config.toml
conditioning = "none"
arch = "dit"
hidden_act = "gelu"
qk_norm = false
moe_every = 1
expert_mlp_ratio = 0.5
experts_per_token = 2
layers = 8
learning_rate = 0.0014
eps = 1e-10
batch_size = 128
lr_schedule = "wsd"
decay_fraction = 0.4
final_lr_fraction = 0.01
warmup_steps = 1010
Rows from block 3 of a small image diffusion model, named by matrix and row number. Rows with one number within an expert belong to one neuron, the router's apart. Each number is 128 + 24 x the weight over its row's rms, rounded and kept within 0 to 255. All counts start at 0.
Before each expert's rows are labels from the 100 images, of 14976 (inputs lightly noised), where the router gives the expert most weight on average: "peak at" is the part of the image that holds the peak. Only what is clearly more common there than usual is listed. The data: telescope images of galaxies (Galaxy Zoo DECaLS).
# router: router (model.blocks.3.mlp.router.weight, 4x256), inputs 172-255
# up: expert up (model.blocks.3.mlp.up, 4x128x256), inputs 172-255
# down: expert down (model.blocks.3.mlp.down, 4x256x128, transposed), outputs 172-255

# expert 3
peak at: middle right
router.3 [139 114 113 120 128 126 101 140 138 112 115 195 150 141  65 103 101 111 123 158 105 140  43 104 138 150 120  95 112  57 115 100 134 111 126 140 124 174 117 142 144 108 174 137 154  85 135 136 133 121 141 136 142 135 117 118  83 136 127 139  99  98 151  58 169 102 116  95 135 211 103  99 130 106 129 127 158  83 103 160 132 132 127 119]
up.0 [119 123 154 154  82 136 128 115 148 205  81 128 145 144  93 112 154 121 128 157  81 120 155 111 125 159 112 129 116 147 141 167 145 101 122 117 183 156  66 122 124 137 170 101  95 138 143 107  91 135 118 155 135 138 101  99 135 136 108 118 103 110 155  92 115 130 112 143 171 128 134 145 147 102 115  86 134 122 175  98  99 177 132 121]
down.0 [134 124 119 143 142 138 131 115 170  68 163 125 149 100 143 122  63 128 145 122 120 133  73 134 129 119 102 125 145  58 128 129 116 138 112 127 132 136 135 153 155  88 158 132 190 143 110 104 134  92 126 153 157 126 111 111 132 143 130 154 130 136 113 172 134 104 146 133 150 136 121 155 123 135 131 137  94 126 193  73 115 135 110 126]
up.1 [159  77 101 141 121 146 161  89  99 122 113 118 106 142 125 119 132 131 134 144 139 141 101 151 135 186 131 121 132 123 104 145 143 141 129 117  81 120 103 113 118 120 137 155 126 116 162 169 131 101 131 117 131 114 105 153 153 130 114 151 138 121 132 112 113 124  82 114 134 127 106 131 179 134 113 128 123 107 181 117 101 152 127 108]
down.1 [120 130  97 117 140  81 154 155  95 113 151  87 143 128 127 103 151 161 139 140 139 125 141 132 182  95 148 111 129 102 143 152 144 109 121 102 118 136 136 176 152 137 126 144  89 195 107 131 123 144  70 144 119  96 149 149 116 135 147 150 140 150 140 117  79 137  87 117  87  67  92 144  73 114  92 146 137 161 141 123 100  95 116  96]
up.2 [118 112 141  97 120 146 147 111 120  82 133 152  93 124 128 104 114 204 117 146  90 104 142 138 107 127 120 150 147 144 165 107 158 105 156 141 119 113 124 124 135  95  97 122 129 104 141 114  99 107 151 156 105 118 128 110 118 123 132 121 130 130 141 153  60 152 132 110  80 153 194  87 153 124 122 131  52 120 140 100 141 139 123 182]
down.2 [109 119 139 123 113 175 149 128 115 128 145 138 113 127 143 130 164 164 143 156 112 134 100 139 123 128 128 104  95 118  95 149 117 189  91 118 156 144 135  99 146 182  97 144  59  98 125 116 136 131 160 127 137 142 127 126  99 161 157  99 112 119 139  74 172 121 148 115  49 167 154 129 136 127 108 142 189 152 123 129 162 119  99 125]
up.3 [157 155 142 113 137 119 151 122 120  95 129 117 161 138 113 131 119 128 123 113 130 128 146 124 115 118 115 154 140 126 104  98 120 138  69 124 121 119 142 122 140 113  89 133 178 115 151  92 104 135 173 145 127 143 176 164 108 118 119 122 173 132 123 140 134 135 135  95 113 150 101 124 197 145 111  85 173 138 149 130 144 123 120 121]
down.3 [131 130 135 131 130 202 131 145 100 176 144 241 118 132 152 125 133 138 105 135 168 138 146 131 115 127 163 157 130 119 129 123 110 130 162 120  90 134 118 101 134 108 113 136 135  85 115 143 111 143 146 114 118 110 136 130  90 157 162 134 125 124 131 117  75 113 121 147  90 175 101 130 106 126 139 115 154 134 147 119 122 127 111  72]
up.4 [107 133 138 114 136 130 131 109 134 130 125 135  85 125 111 120 127 216 104 127 119 127  84 149  66 137 144 148 128 119 124 156 130  97 152 123  95 148 139 125 100 105 115 150 187  82 135 124 135 169 139 132 102 129 110 171 148  90 147 129 141 142 132 102 141 128 134 120 133 111 140  73 151 153 124  97 123 144 127 125 103 101 132  90]
down.4 [132 122 130 149 120 104 126 124 137 107 104  94 120  97 125 124 105 123  76 142 125 135 134 134 125 114 120 112 172  51 133 103 125 130 119 119 110 127 119 105 125 170  84 137  77 141 143 129 191 128  95  90 137 122 152 111 174 107 132 117 128 141 140 117 159 131 147 152 133 155 184 127 111 136 152 142 212 169 115 104 128 124 113 100]
up.5 [131 115 141 113 132 164 134  85 132  93 128 119 146 143  74 159 131 128 146  94 131 139 120  98 147 155 114 134 150 153 184 189 127 107 120 148 157 138  78 116 134 117 129  92 118 113  97 113 165 104 132 125 102 131  66 172 145 165 118 121  77 121 151 119 140  96 132 112 143 137 112 172 141  70 161 158 134 119 198 118  98 115 120 124]
down.5 [140 137 151 115 108  83 119 113 136 121 138 136 112 141 111  97 162  97 147 149  89 137 117 125 120 128 114 140 125 123 143 165 139 142 141 134 125 172 114 155 166 138  83 109 146 110  99 125 156  97 131 132 143 135 112 139  90 145 141 159 107 131 122 104 126 113 156 134 155 119  84 161 106 121 183 137 112  95 165 121 153 125 146 104]
up.6 [ 89 110 163 144 118 122 138 121 160 124 153 118  69 148 137 122 145 174  98 115 130 113 161 117 102 118 129 120 125 140 173 161 129 104 171 124 163 150 138  85 100 144  99 107 140 152 147 118  86  87 121 153 133 132 120 132 121 128 122 132 134 115 167 129  84 159 138 127 133 144 168 134  86 129 145  79 145 117 198 153 103 122 117 131]
down.6 [134 110 142 133 108 123 108 154 131 136 138 124 149 118 159 100 102 142 157 128 172 118  84 136 145 109 125 145 117 172 127 146 131 109  45 103 152 207 132 101 123 165 124 158 117 138  92 139  80 155 103 123 149 168 134 110  92 123 139 118  73 134 123 114 137 140 134 113 163  77 115  91 170 146 138 148 162 149 122 156 150 134 108 195]
up.7 [108 155 101 148 127 139 109 100 108 122 134  72 107 127 124 122 131 156 115 104 179 145 133 133 102 146 122  77 145 151 130 146 101 113 168 148 134 141 148 108 141  81 132 123 135 126  97 118 154 170 134 102 112 124 116 138 132 142 141 143 112 140 109 114  83 123 111 109 116 140 137 149 106 111 131 141 110 101 144 152 145 126 126 148]
down.7 [129 141 114 119 135 127 117 157 133 148 141 153 147 130 143 117 120 159 150 115 153  93 126 143 125 131 135 137 117 156 131  91 134 144  64 136 170 109 149 104 117 178 138 113 163 117 109 126  90 146 132 143 123 135 140  94 122  84 111  85 125 126 152 138 117 119 131 118 160 105 181 137 139 120 132 143 141 170 141 155 102 146 110 104]
up.8 [122 144 145 132 128  94 149 133 150 153 151 120 166 163 124 121 164 124  89 118 159 130 123 138 153 116 108 152 117 141 159 122 121 157 120 127 145  29  82 125 127 144 124 152 155 116 120 125 144 150 135 144 123 136 148 113 163 120 122 130 132 125 110 120 110 145 128 113 140 134 153 145  72 140 111 124 123 158 115  61 128 133  96 127]
down.8 [129 112 139 109 130 149 156 109 128  79 126 106 152  88 161 124  86 123 137 128 120  84 196 147 110 162 116  94 103  72 139 160 140 126 100 107 131 157 119 126 130 140 141 128 115 143 162 134 119 162  95 111 112 122 100 141 151 147 120 132 145 117  94 100 139 116 100 132 130 184 106  82 158 178 135 146 154 152 159  98 150 116 118  58]
up.9 [145 122 159 133 121 182 122 111 129  70 139 101 116 139 112 114  81 114 160 110  99 115 121 108 141 111 122 100 143 122 160 119 157  80 121 116 152 177 137  97 133 115 151  90 120 146 110 124 130 126 116 123 146 158 106 148  83 154 112 109 130 123 114  78 217 134 115 127 146 183 103 157 135  68 177 107 184 107 149 153  84 160 133 100]
down.9 [146 136 137 129 124 128 118 141 123 151 111 148  93 149 138 137 141  65  80 133 123 109  64 124 127 150 142  83 140 146 126 107 116 156 161 119 107  94 133  72 109 129 174 130 111 115 132 128 177 113 136 113 144 135 124 109 151 141 126 120 144 137 141  82  88 130 133 160 148 183 101 165 190 141 149 119 101 159 135 140 135 139 131 107]
up.10 [128 131 131 105 146 156 166 107 117 145 130  76 143  97 135 133 111 121 137 125 164 138 100 121 133 103 105 112  83 113 147 151 115 143 147 150 119 100 111 106 140 179  78 116  92  57 122 149 174 112 176 110 128 150 100 136 101 110 127 139 110 144 149 161 105 107 124 120 157 167 158 186 149 139 130 120 161 116 126 156  85 148 119 181]
down.10 [111 116 131 120 135  76 105 119 141  80 121  84 111 103 111 145 127 111  95 115 111 134 145 100 127 116 104 112 142 127 163 151 125 123 121 133 141 133 151 165 109 130 119 116 114  46 121 129 112 166 216 143 126 133 159 114 100 115 123  73 103 138 114 128  93 130 140 133 187 145 131 156 136 144 150 132 146 104 114 153 127 135 136 109]
up.11 [144 137 106 116 127 143 134 102 130 133 136 137 107 149 121  98 150 159 155 111 164 140 164 123 135  96  99 146 119  81 157 119 142 140 118 138  76 150 126 123 144 145 129 127 211 110 128 109  95 124  91 144 100 102 153 130 107 108 141 159 151 123 112 100  98 111 113 117 152 153  98 129 165  87 116 121 129 129 151  60  97 171 142 157]
down.11 [113 138 126 127 102 162 124 135 121 135 130 172 109 129 130 147 129 134 115 134 107 135  92 145 118 173 105  93 135  71 142  97 131  92 142 132 107 152 114 134 129  96 119 132 115 112  94 131 180  79  91 103 129  87 126 134 130 119 121 122 156 130 141  76 136 139 128 111  91 132  93 132 102 136 161 121 124 150 185  84  65 132 140 128]
up.12 [126 129 152 127 156 227 139 136 110 137 141 129 116 101 139 113 100 132 129  96  95 140 149 164 108 138 156 100 139 128 125 134  90 118 148 138 127 105 177 113 114 102  78 125  76 170  97 107 131 162 126 118 143 128 133 133 119 118 118 154 143 154 103 108 113 145 114 106 134  67  81 155 173 131 149 115 136 119 149 147 152  87 109 109]
down.12 [127 107 152 128 138 117 105 115 185 139 126 163 128 141  98 129 141  88 121 151 137 116 126 143 146 149 109 156 154 124  61 154 117 114 116 111 159 139 128 117 130  79  69 121 161 181 127 117  85 149 116 113 154 119 119 131  90 150 138  55 156 135 147 103 137 119 149 153 142  69 171 129 100  94 124 123 112 145 118 115  82 129 146 161]

# expert 1
peak at: centre
router.1 [139 105 139 117 132 127 116 141 120 173 125  89 108 162  91 127 169 167 112 153 141 135 188 102 169  97 104 121 155 153 136 151 158 127  98 122 112 103 155 116 129 148  84 121 106 159 118 112 133 110 127 140 124 123 132  84 149 133  98 108 119  96 156 193 155 105 162 116 143  77 183 122 152 138 138 122 146 188 159 106 152 128 132 127]
up.0 [133 127 136 113 147 127 113 115 148  96 120 128 120 141 120  66 155 129 121 117 120 133  90 154 137 132 145 120 152 145 111  87 145 133 108 132 121 117  74 121 128 122 109 126 130 125 102  92  95 117 114 114 107  83 128 153 129  99 112  91 127  97 138 160 159 122  68 174 144 130 185 106 134 117 130 117 115  94 190 111  64 101 113 117]
down.0 [126 142 138 106 140 161 130 137 132 115 117 115  72 101 128 143 124 117 130 123 137 107 137 129 123 118 161  98 144 174 117 141 142 165 138 132 136 152 124 142 117 123 164 111 134  88 106 145 112 139 153 138 109  95  79 101 132 155 138 149 125 143 130 124 136 131  94 149 134 163  93 119 108 137  89 110 139 138 154  96  90 150 120 166]
up.1 [132 126 141 142 145 135 143 140 107 127 114 111  86 137 122  92 170 166 116 126 117 135 171 129 125 128 113 154 163 132  93 124  98 158 110 121 106 157 154 111 117 115 128 109 125 138 132 128 135  70 142 102  99 115  94 138 174 130 136 110 109 106 139 105  58 124 146 162 107 165 136 130 152  59 146  94  97 151 130 111 121 126  92 143]
down.1 [116 148 134 127 151 102 158 124 148 142 146 126  49 129 134 149 124 137 124 120 163 132 163 160 141 128 109 158 101 118 141 122 120 192 107 110  90 140 151 120  87 140 103 138 140 156 115  90 106 128 126 157 156 149 132 121  81  96 120 128 106 131 152 110  93 112 115 128 154 150 115 163  80 131  96 125  59 151 136 136 135 139 122 106]
up.2 [126 115 143 127 102 114 175 122 142 143 106 116 183 155 129 136 135 108 119 131 169 106 120 104 134 125 105 130 130 152 102 116 102 140 115 124 128 114 134 114 116 127 110 121 158 146 108 106 151 104 136 100 120 108 101 145 156 165 125 148 130 110 133 153 152 135 160  89 128 130 149 145 104 154 135 146 116 136 130 122 124 139 122 154]
down.2 [141 151 143  83 143 109 131 118 133 128 169  90 135 135 101 106 140 135  86 150 100 135 124 147 117 189 128 203 133 131 164 148 141  83 172 116 116 101 124 108 101 162 173 119 171 119 141 171 131  97  91 173 123 126 121 140 109 115 150 119 113 126 114 131  98 128 123 147 144 125 160 162 167  89 114 154 115 162 114 145 110 137  91 152]
up.3 [123 150 177 158 138 116 161 160 128 110 117 133 120 162 126 151 127  97 131 109 106 102  86 122 119 106 142 128 115 133 132 101 152  88 102 113 156 130 127 123 145 146 162 110 141 219 145 141 142 142  69  81 112 120 157 100 138 118 146 137 111 132 145 144 133 114 171 137 157 138 144 117 108 116 129 132 144 188 136 115 133  91 112 130]
down.3 [124 133 136 112 154 166 105 125 136 155 139 133 147 124 160 131 122 106 151 128 109 111 185 138 137 153 143 110 141  93 148 115 116 144 110 122 107 102 137 148 141  72 136 145 118 127 114 124  92 130 109 134 118 156 151 191 153 166 124 148 127 126 103 148 157 161 126 128  99 140 135 121 183 102 118 136  94 119 129 146 127 128 115 127]
up.4 [124 101 143 140 148 143 111 136 155 104 139 122 102 136 131 109 162 185 148 134 142 124 149 142 145 100 124 134 110  93 157 113 136  94 113 122 112 145 133 134 111 117 122 132 204 176 110 120 129  93 121 124 118  93 120 178 119 131 119 116 117 106 147 118 166 132 117  69 153 142 149 123 146 103 160 105 154 112 159 103 152 121 149 138]
down.4 [115 121 125  93 133 158 112 149 108 133 126 112 133 106 147 134 128 133 106 122 136 113 160 148 181 117 106  99 139 113 140 130  97 121 134 133  85 114 169 154  90 146 152 103  93 194  99 107 173 127  89 127  99 104 143 125 139  97 117 122 123 130 119 126 144 133 120 118 108 121 108 122 103 114  75  89 140 154 165 113 141 137 125 149]
up.5 [123 124 144 118 154 123 133 107 121 120 133 125 132 132 130 135 119 129 115 152 109 103 137 147 135 120 152 155 135 107 133 149 135 119 131 115 134 135 116 120 120 114 133 106 159 135 154 145 144 116 104 132 113 169 167 127 203  95 130 117 117 119 152 121 163 110 130 106 145 123 122 167 127 134 159 116 143 196  85 125 168  76 103 137]
down.5 [139 133 137  88 121 133 110  94 109 140 142 117 184 124 146 146 129 110 103 155 105 115 160 116 108 156 144  26 118 109 141 123 123  61 117 128  84  93 121  99 120 148 144 129  87 141 117 154 149 136 127 137 109 129 145 154 170 144 162  91 115 132 113 143 168 137 139 134  60 121 132  97 141 113 121 153 148 126 112 125 150 138 101 172]
up.6 [135 132  96 124 100 129 108 134  90 107  93 131 128 134 130 138 150 141 130  92 125 163 133 106  97 142 127 101 122 125  95 123 124 174 118 107 113 120 130 118 131  85 133 136 139  93 153 133 109 104 160 117  93 164 140 104  96 138 127 102 124 125 116 128  62 136 104 133  94 154 146 143 113 141 143 151  86 157 141 149 129 108 131 208]
down.6 [117 121 119 130 122 107 111 101 168 168 151 157 103 130 133  96 115 121 112 110 130 132 129 138 122 113 102 148 106 115 184  97 109 155 127 138 124 122  99  94 150 194 102 115 146  99  99 122 160 108 153 173 100 137  94 165 175 194 115 139 114 147 110 103 117 120 134 114 143 189 135 159 192 156  99 146  60 130 165 138 111 116 138 111]
up.7 [153 121  81 102 145 161  99  94  97 137  99 101 105 144 123 127 136  89 130 187 102 146  83 119 121 124 139 119 161 105 129 137 149  93  91  74 152 115 142 114 132 117 149 144 135 129 111 161 150 156 135 134 139 108 136 164 132 172 128  90 159 124 141 142 146 121 142 102 141 145 105 146 141 105 142  77 139 137 162 130 118 169 154 101]
down.7 [136 139 147 140 120 146 172 117 133 100 116 126 124 142 143  95 123 141 108 117 124 157  99 140 124  99 102 154  86  95 142 125 114 136 106 146 118  93 115 126 159 165 101 145 104 132 162  87  98 166 128 110 110 150  98  65 109 121 117 102 125 139 119 134 160  95 158 121 157  90 139 146 137 129 141 124 125 127 110 116 154 140 115 132]
up.8 [ 95 117 152 119 129 159 166 116 102 141 103 133 155 135 118  86 173  81 110 107 148 141 110 158 109 103 113 150 101 141  76 133 113 125 120 140 116 104 117 120 131 137 132 121 116 134 157  92 156 133 151 123 115 117 137 123 139  94 132 113 128 117  99 139 152 168  97 173 102 114 151 132 132 143 101  93 147 120 141  48 133  86 112 110]
down.8 [135 142 116 123 131 173 174 107 151 111 111 114 118 121 208 172 133 170 137 101 125 109 140 121  93 140 151 146 125 147 101  95 122 185 166 126 150 147 139 120  97 174 164 112 150 132  95 138 108 102  94 154  93 167 144 130 145 130 113 131 125 136 163 166 113 101 138 131 135 120 168 103 118 130 113 166 131 118 115 113 157 112 131 125]
up.9 [146 124 129 125 160 146 151 127 135 121 146  67 116 149 133  98 116 160 163 134 106 131  82 134  87 133 118 163 152 177 156 131 148 155 175 104 121 148 149 117 123 152 108  85 102 152 178 141 121 123 163 130 140 150 138 134 117 150 150 125 117  95 121 166  78 110 101 109 107 108 108 145 166 122 188 134 119  75 114 116 154 158 176 169]
down.9 [151 148 140 113 126  98 123 137  94 140 156 157 133  94 150 144 145 148 117 176 126 147 132 144 133  88 142 121 135 102 142 143  97 141 101 157 121  79 103 126  86  79 140 168 167 133 130 161  81 144 159 125 101 117  89  63 105  83 126 155 164 139 110 147 154 148 120 133 147 139 124 163 133 101 120 132 130 135 109 129 113 101 106 114]
up.10 [136  95 109 138 127 135 170 137  98 105 125 145 172 164 121 118 141 126 128 120 131 138 125 103 109 125 113 122 145  99 153 152 124 137 149 152 140 139  99 124 125  43 124 116  78 120  93  80 123 113 152 136 132  90 115 123  84 151 121 145 136 132 143 109 108 124 138 160  85 100 144 133 154 100 132 122 109 133 174 188  96 131 153 177]
down.10 [135 134 132 145 138 181 116 126 138 198 146 171 146 106 104 140 107 129 183 110 125 144 178 117 109 135 123  91 129  98 136 116 126 206  89 125 144 121 154 114 128 104  83 140 116 106 123 116 131 109  22 152 144 146 147 121 125 145 132 130 143 120 136 178 182 120 141 165  95 181 157 139 147 102 111 152  74 116 141 123 151 130 119 123]
up.11 [122 113  88 115 109 115 136 134 107 134 121 145 128 118 139 101 177 120 100 119 137 123 182 141 124 116 133 172 117 128 107 175 130 143 132 118 128 112 102 114 121 122 157 107  90 136 135 113 131 125 118 126 125 137 130  85 192 108 127 128 112 133 102  92  96 154  70 150 130 115 147 132 143 107 112  95 132 231 156 153 134 142 126 117]
down.11 [119 137  92  88 141 140  88 146 127 157 130 202 105 134 143 147 161 131 127 136 114 182  77 117 105 114 112 139 132 129 136  93  95 184 131 148 140  81 134 138  89 135 128 111 106 152 122 138 155 102  49 103 117 169 101 172 101 139 123 109 118 150 137 110 104 107 145 111 166 117 142  84  54 159 143 108 152 147 108 126 116 123 121 132]
up.12 [141 109 120 137 112 152 111 144 118 149 145  50 142 156 145 122 128 138 174  96 129 136 195 128 112 105 153  91 148 108 108 120 108 127 136 126 100 144 126 107 162 141  61 152  82  85 103 152 119 119 111 155 130 116 112 142 122 140 134 116 135 120 149 117 131 128 142 138 196 170 149 139 161 148 128 175 164 153 120 170 127 112 141 138]
down.12 [131 118 143 126 139 145 156 119 142  79 145 122 168 107 152 127 124 136 143  98 129 106 158 122 117 127 110  76 104 126 157 144 122 102 117 149 136 166 137 138 127 107 100 124 110  72 132 137  51 142 176 116 123 142 138 134 119 133 115 122 124 123 145 174 111 139 111 134  93  96  85 102 205 130 133 119 167 120 127  92 125 147 139 157]

# expert 0
peak at: top left
router.0 [146 127 134  90 139 130 119 120 141 117 140 130 117 129 148 131 134 151  93 127 116 141 169 123 114  91 127 217 135 127 120 139 139 153  95 129 130  69 164 116 122 132  80 135 160 127 122 129 129 139 100 128 122 132 134 105 187 123 115 130 142 117 118 235  65 116 156 124  93 118 194 180 102 160  73 127  75 186 124 125 131 120 131 144]
up.0 [ 90  84  96  73 120 156  93 137 128 134 181  81 138 135 122 161 110 163 129 148 147 126 155  90 152  70 127 107 134  83 132 130 165 127 145 129 100 134 128 129 172 152 121 141  99 179 145 171 133 137 115 143 167 168 138 135  98 122 128 132 118 171  92 139 172 112 139 107 157 134 116 155 109 129 145  87 149 135 120 153 136 124 173 110]
down.0 [133  96 124 111 131 123  98 135 116 114 154 104 174 140 115 113 129 116 141 108 139 120 156 180 111 194 150 156 118 142 144 117  92 105 156 153 110 102  95 187 125 146 142 127  54 149 146 127 107 124  75  98  96 139 149 152 122 119 127 130 122 129 134 157 143 140 133 156 113 158 154 163 156 135 119 101  93 111 131  93 109  94 152 143]
up.1 [131 153 121 123 111 132 121 100 133  98 123 135 137 118 116 118 159 120 103 123 145 156 169 108 135  86 168  97 113 139 125  93 147  78 127 136 154 137 107 131 137 144 144 127 181 117 106  92 144 126 129 114 121  78 139 147  78 133 129  90 119 135 147 143 208 129 116  95 138 119 107 147 109 119 147 125 146  97 146  90 172 120 144  95]
down.1 [134  97 144 170  81 176 128  75 129 183 119 198 161  80 173 116 166 138 154 123 152  94 150 123 127 168 121 207 154 123 171 159 117 133 108 128 133 147  88 113 143  68 107 127 188 107 101 112  99 114 143 128  92 148 121 108 129 108 109 121 134 123 169 172 152 132 110 106  89  85  95 123 131 111 126 152 155 154 132  95 117 116 129 112]
up.2 [106 174 107 165 121 138 102 135 111 120 186 132 104 105 147 131 120 139 126 124 148 126 149 157 118 132  86  80 126 121 127 142 135 120 169 139 136 125 155 124 117 174 121 133 137 138 110 139 171 114 154 135 110 114 149 115 108  99 128  97 106 142 126 114 174 131 137 132 114 151 119 125 158 158 141 149 136 138 144 131 171 145 155 160]
down.2 [137 107 109 125 132 129 119 134 140 100 136  90  64 173 151 123 131 118 163 108 160 130  73 146 131 148 142  74 147 113 112 109 148 111 123 108  91 171 111 150 132 129 113 123 196 131 126 142 153 122 137 127 124 117 145 140 150 144 120 113 112 123 140 145 118 129 130 123 128 170 110 132 130 149 117 119  97 130 249  83  99 117 125 127]
up.3 [120 156 140 164 134 122 122 132 118 163 135 131 146 142 104  92 163  98 113 151 153 161 141 149 140 163 115  96 106 174  94 138 138 170 147 119 127 139 112 110 114 138 129 144 186 156 101 118 179 150  94 141 129 106 149  87 108 151 137 140 140 106 133 141 107 137 161 145 106 180  96 149 105 133 126 175 114  90 128 138 124 140 130 123]
down.3 [125 116 160 136 140 144  97 130 108 186 138 145 173 129 153 157 154 122 114 147 159 117 156 129 187 200 146  91 111 112 153 167 124 110 146 133 133 125 148  95 149 106 125 133 162 101 138 133 173 145  93 120 137 135 116 129 155 123 142 160 140 155 131 134 144 145 111 133  75 151  91 121  96 135 108  96 176 160 115 150 148 139 116  80]
up.4 [128 107 129 114  99 116 111 143 114 103 160 156  94 125 118 120 152 111  93 138 111 126 152 160 111 107 154 124 115  73 138 146 124 135 148 135 134 145 131 122 120 128 158 141 122 168 110 144 103 110  83 129 126 119 144 105 146 114 131  97 145 151 118 123 135 140 106 180 156  65 171 133 143 133 100 123 136 140 140 139  96 121 143 102]
down.4 [117  98 119 119 115  81 137 156 111 183 113 169  95 154 145 121 129 143 154 154 153 125 123 123 112 112 171 153 125 122 165 108 125 132 120 115 112  99 138 105 141 169 109 132 150  83 132 126 102 140  71 140 157 137 165 130 158 106 117 127 133 133 105 129 102 121 121 158 197  89 133 149 103 141 148 116 102 138 134  99 131 154 124 167]
up.5 [131 135 148 137 149 179 151 124 128 142 158 130 139 114 128 119 159 112 146 139 174 167 176 110 128 140 123 178 148 150 117  95 116 154  87 103 116 150 129 117 125 108 104 119 150 145 124 117 126 108 127 135 133 120  96 127 175 143 150 139 133 131 134 167 105 136 154 150  76 142 117 140 127 124 133  95 120 151 160  96 105 134 128 126]
down.5 [121 136 138 132 124 151 167 144 135 120 115 116 156 120 151 120 170 118 133 110 133 132 106 134 128 133 131 117 104 118 110 142 103  88 173 122 133 114 170 118 110 123 100 108 161 111 123 127 101 164 116 118 136 133 135 125 200 128 123 131 122 145 136 120 118 123 137 164  62 140 166 108 135 115 115 121 103 144 126 108  88 127 133 117]
up.6 [ 96 158 150 144 103 114 143 116 111 104 112 137 137 131 137 111 159 165 111 126 109 145 133 154  95  92 119 165 139 150 119  85 133 195 160 126 144  95 181 111 106 133 128 136 159 101  81 138 112 113 103  96 101  84 114 102 138 122 136 108 112 126 128 163  73 128 112 121  90  92 159 149  76 146 121 102  85 113 132 107 117 112 120 157]
down.6 [132 120 129 134 170 112 141 100 131 117 138 170 134 121 114 102 136 144 141 134 153 121 205 148 146 132 153 173 145 114 121 155 110 165 121 134 113 103  90  88 153 172  93 118 178  95 115 112  90 138 152 119 113 126 162 147 101 148 132 115 131 143 116 138  91  98 113 116  99 118 107 148 130 128 108 140 187 116 131 113 125 101 139 134]
up.7 [111 124 160 164 125 147 134 141 143 126 123  75 142 131 141 121 120  84 163 116 122 142 143 139 139 178 167 121 118 170 148 134 141 167 117 117 108 200 124 111  99 164 148 133  35 161 104 160 161 119 149 103 113 127 147 113 193 125 146 128 136 109 137 106 169 133 130 131 137 135 130 143 117 145 154 131 139 133  96 119  89 143 130 155]
down.7 [131 128 131 120  84 127  84 134 119 143 105 160 193 113 117  90 144 132 131 144 118 117 196 129 109  76 122 170 116 132 136 110 142 128 132 134 127 123 128  78 150 182  97 146 139 173 134 145 127 129 153 122 111 122 136 114 129 135 115 126 129 115 122 128 138 149 143 124  66 133 148  95 163 144 106 160 128 133 108 166 152 126 127 113]
up.8 [128 137 128 147  89 159 126 119 116 188 144 128 137 161 147 144 185 137 129 135 109 138  93 105 137  77 137 176 146 117 113 138 125 127 125 155  65 127 126 108 127 112 122  90  97 129 121 125 112 118 136 123 118 131 127 125 169 135 118 136 109 136 129 186 134 118 144 106 128 108 125 148 187 129 141 148 102 143 162  83 170 136 137  99]
down.8 [122 142 105 115 112 172 151 137 134 119 138 158 170 133 149 124 175 130 134 142 113 149 102 105 141 201 110  83 154 154  81 115 125  90 186 138 124 141 123 110 125 143 135 145  91 132 118 155 143 143  82 128 111 122 135  95 176 136 124 118 108 121 141 170 184 128 131 135 150 123 161 116  68 138 138 123 135 139 116  60 150 103 126 132]
up.9 [117 144 122 128  96 149  93 129  93 115 140 117 114 138 119 128 138 125 147 128 121 163 142 133 124 128 168 137 134 140 137 110 124 125 154 128 130 144 130 119 143 130 119  83 148  53  93 116 103 120 151 127 131 170 106 113 119 161 149  97 142 174 136 117  80 124 101 173 155 137 166 173 140 151 125 134 120 187 159 121 114 101 102 150]
down.9 [110 131 148 148 146 166  94 142 174 128 141 146 103 147 166 102 151 118 112 123 113 169 162 125 142 111 125 112 129 148 167 117 111  92  96  98 112 179 117 117 101 160 120 134 198 150 118 137 136 139  96 152 144 126 117 138 135 139 149 106  96 134 140 102 152 119 167 116 167 114 143 108 114 151 138 171 148 115 121 115 111 125 136 137]
up.10 [ 99 106 150 104  90 119 174 159 166 151 125 129 153 120 139 142  91 144 129  97  88 101 128 110  51 148 133 146 115 145  94 114  98 134 127 166 131  98 149 119  99 120 130  96  87 132 156 164 131  85 121 128 128 154  61 136 137  90 112 128 127 128 127 152  94 140 118 145 112 127 188 131 115  99 110 116 134 126 160 127 150 144 154 125]
down.10 [163 149 132 144 127 140 132 125 163  91 125 136  82 123 118 136 165 125 163 114 132 103 100  98 114 136 144  97 118 136  76 103 133 112 115 136  88 166 141 145 179  97 146 131 111  91 111 151 165 147 109  95 105 104 146 124  87 134 123 126 101 136  78 134  98 134  88 131 110 159 168 137  91 113  98 145 114 123 196  94 140 121 104 125]
up.11 [136 107  93  94 101 123 156 129 136  95 130 146 152 127 121 129 121 129 115  86 104 107 114 105 131 125 132 140 139 137  87 123 120 147 157 161  64  98  76 127 134 144 114 132 114 116 108 111 165 112 149 101  89 118 163 143 147 145 117 103 119 105 147 149 127 131 139 114 131 123 163 168  81 144 128 150 122  81 130  92 120  91 110 118]
down.11 [155 133 134 113 168 142 115 122 144 150  96 120 110 115 115 144  98 131 111 141 113 107 132 120 148  94 171 123 144  87 144 115 135 170 109 125  84  94 115  70 110 146 105 145 101  76  78 135 103 113 152 149 143 128 141 134 160 119 152 132  81 127 143 119 172 143  88  91 154 153  97 135 130 127 142 103 141 128 164 115 122 114 148  88]
up.12 [138 140 120 108 113 187 114  85  98 109 123 142  95 104 134 118 153 132 101 136 104 141 162 121 125 144 179 128 134 102 149 132 139 144 180 150 122 173 134 116 104 156 148 126 116 130 122 144 123 141 141 107 114 116 118 133 104 149 126 108 136 146 127 162 144 122 163  75 132 149 168 151 119 143 168 131 129 111 135 123 104 114 131 135]
down.12 [136 143 133 132 121 158 106 113 114 149 132 100 125 104 150 127 100 148 101 157 121 111 173 149 132 198 120 106 119 137 116 138 109 138 190 110 120 189 130 123 124 174 140 118 109 130 113 132 149 137  60 117 154 106 122 137 160 112 162 125 128 113 125 107 149 119 107 125  83 135 107  92 120 110  92 122 179 152 137 143 137 124 130 107]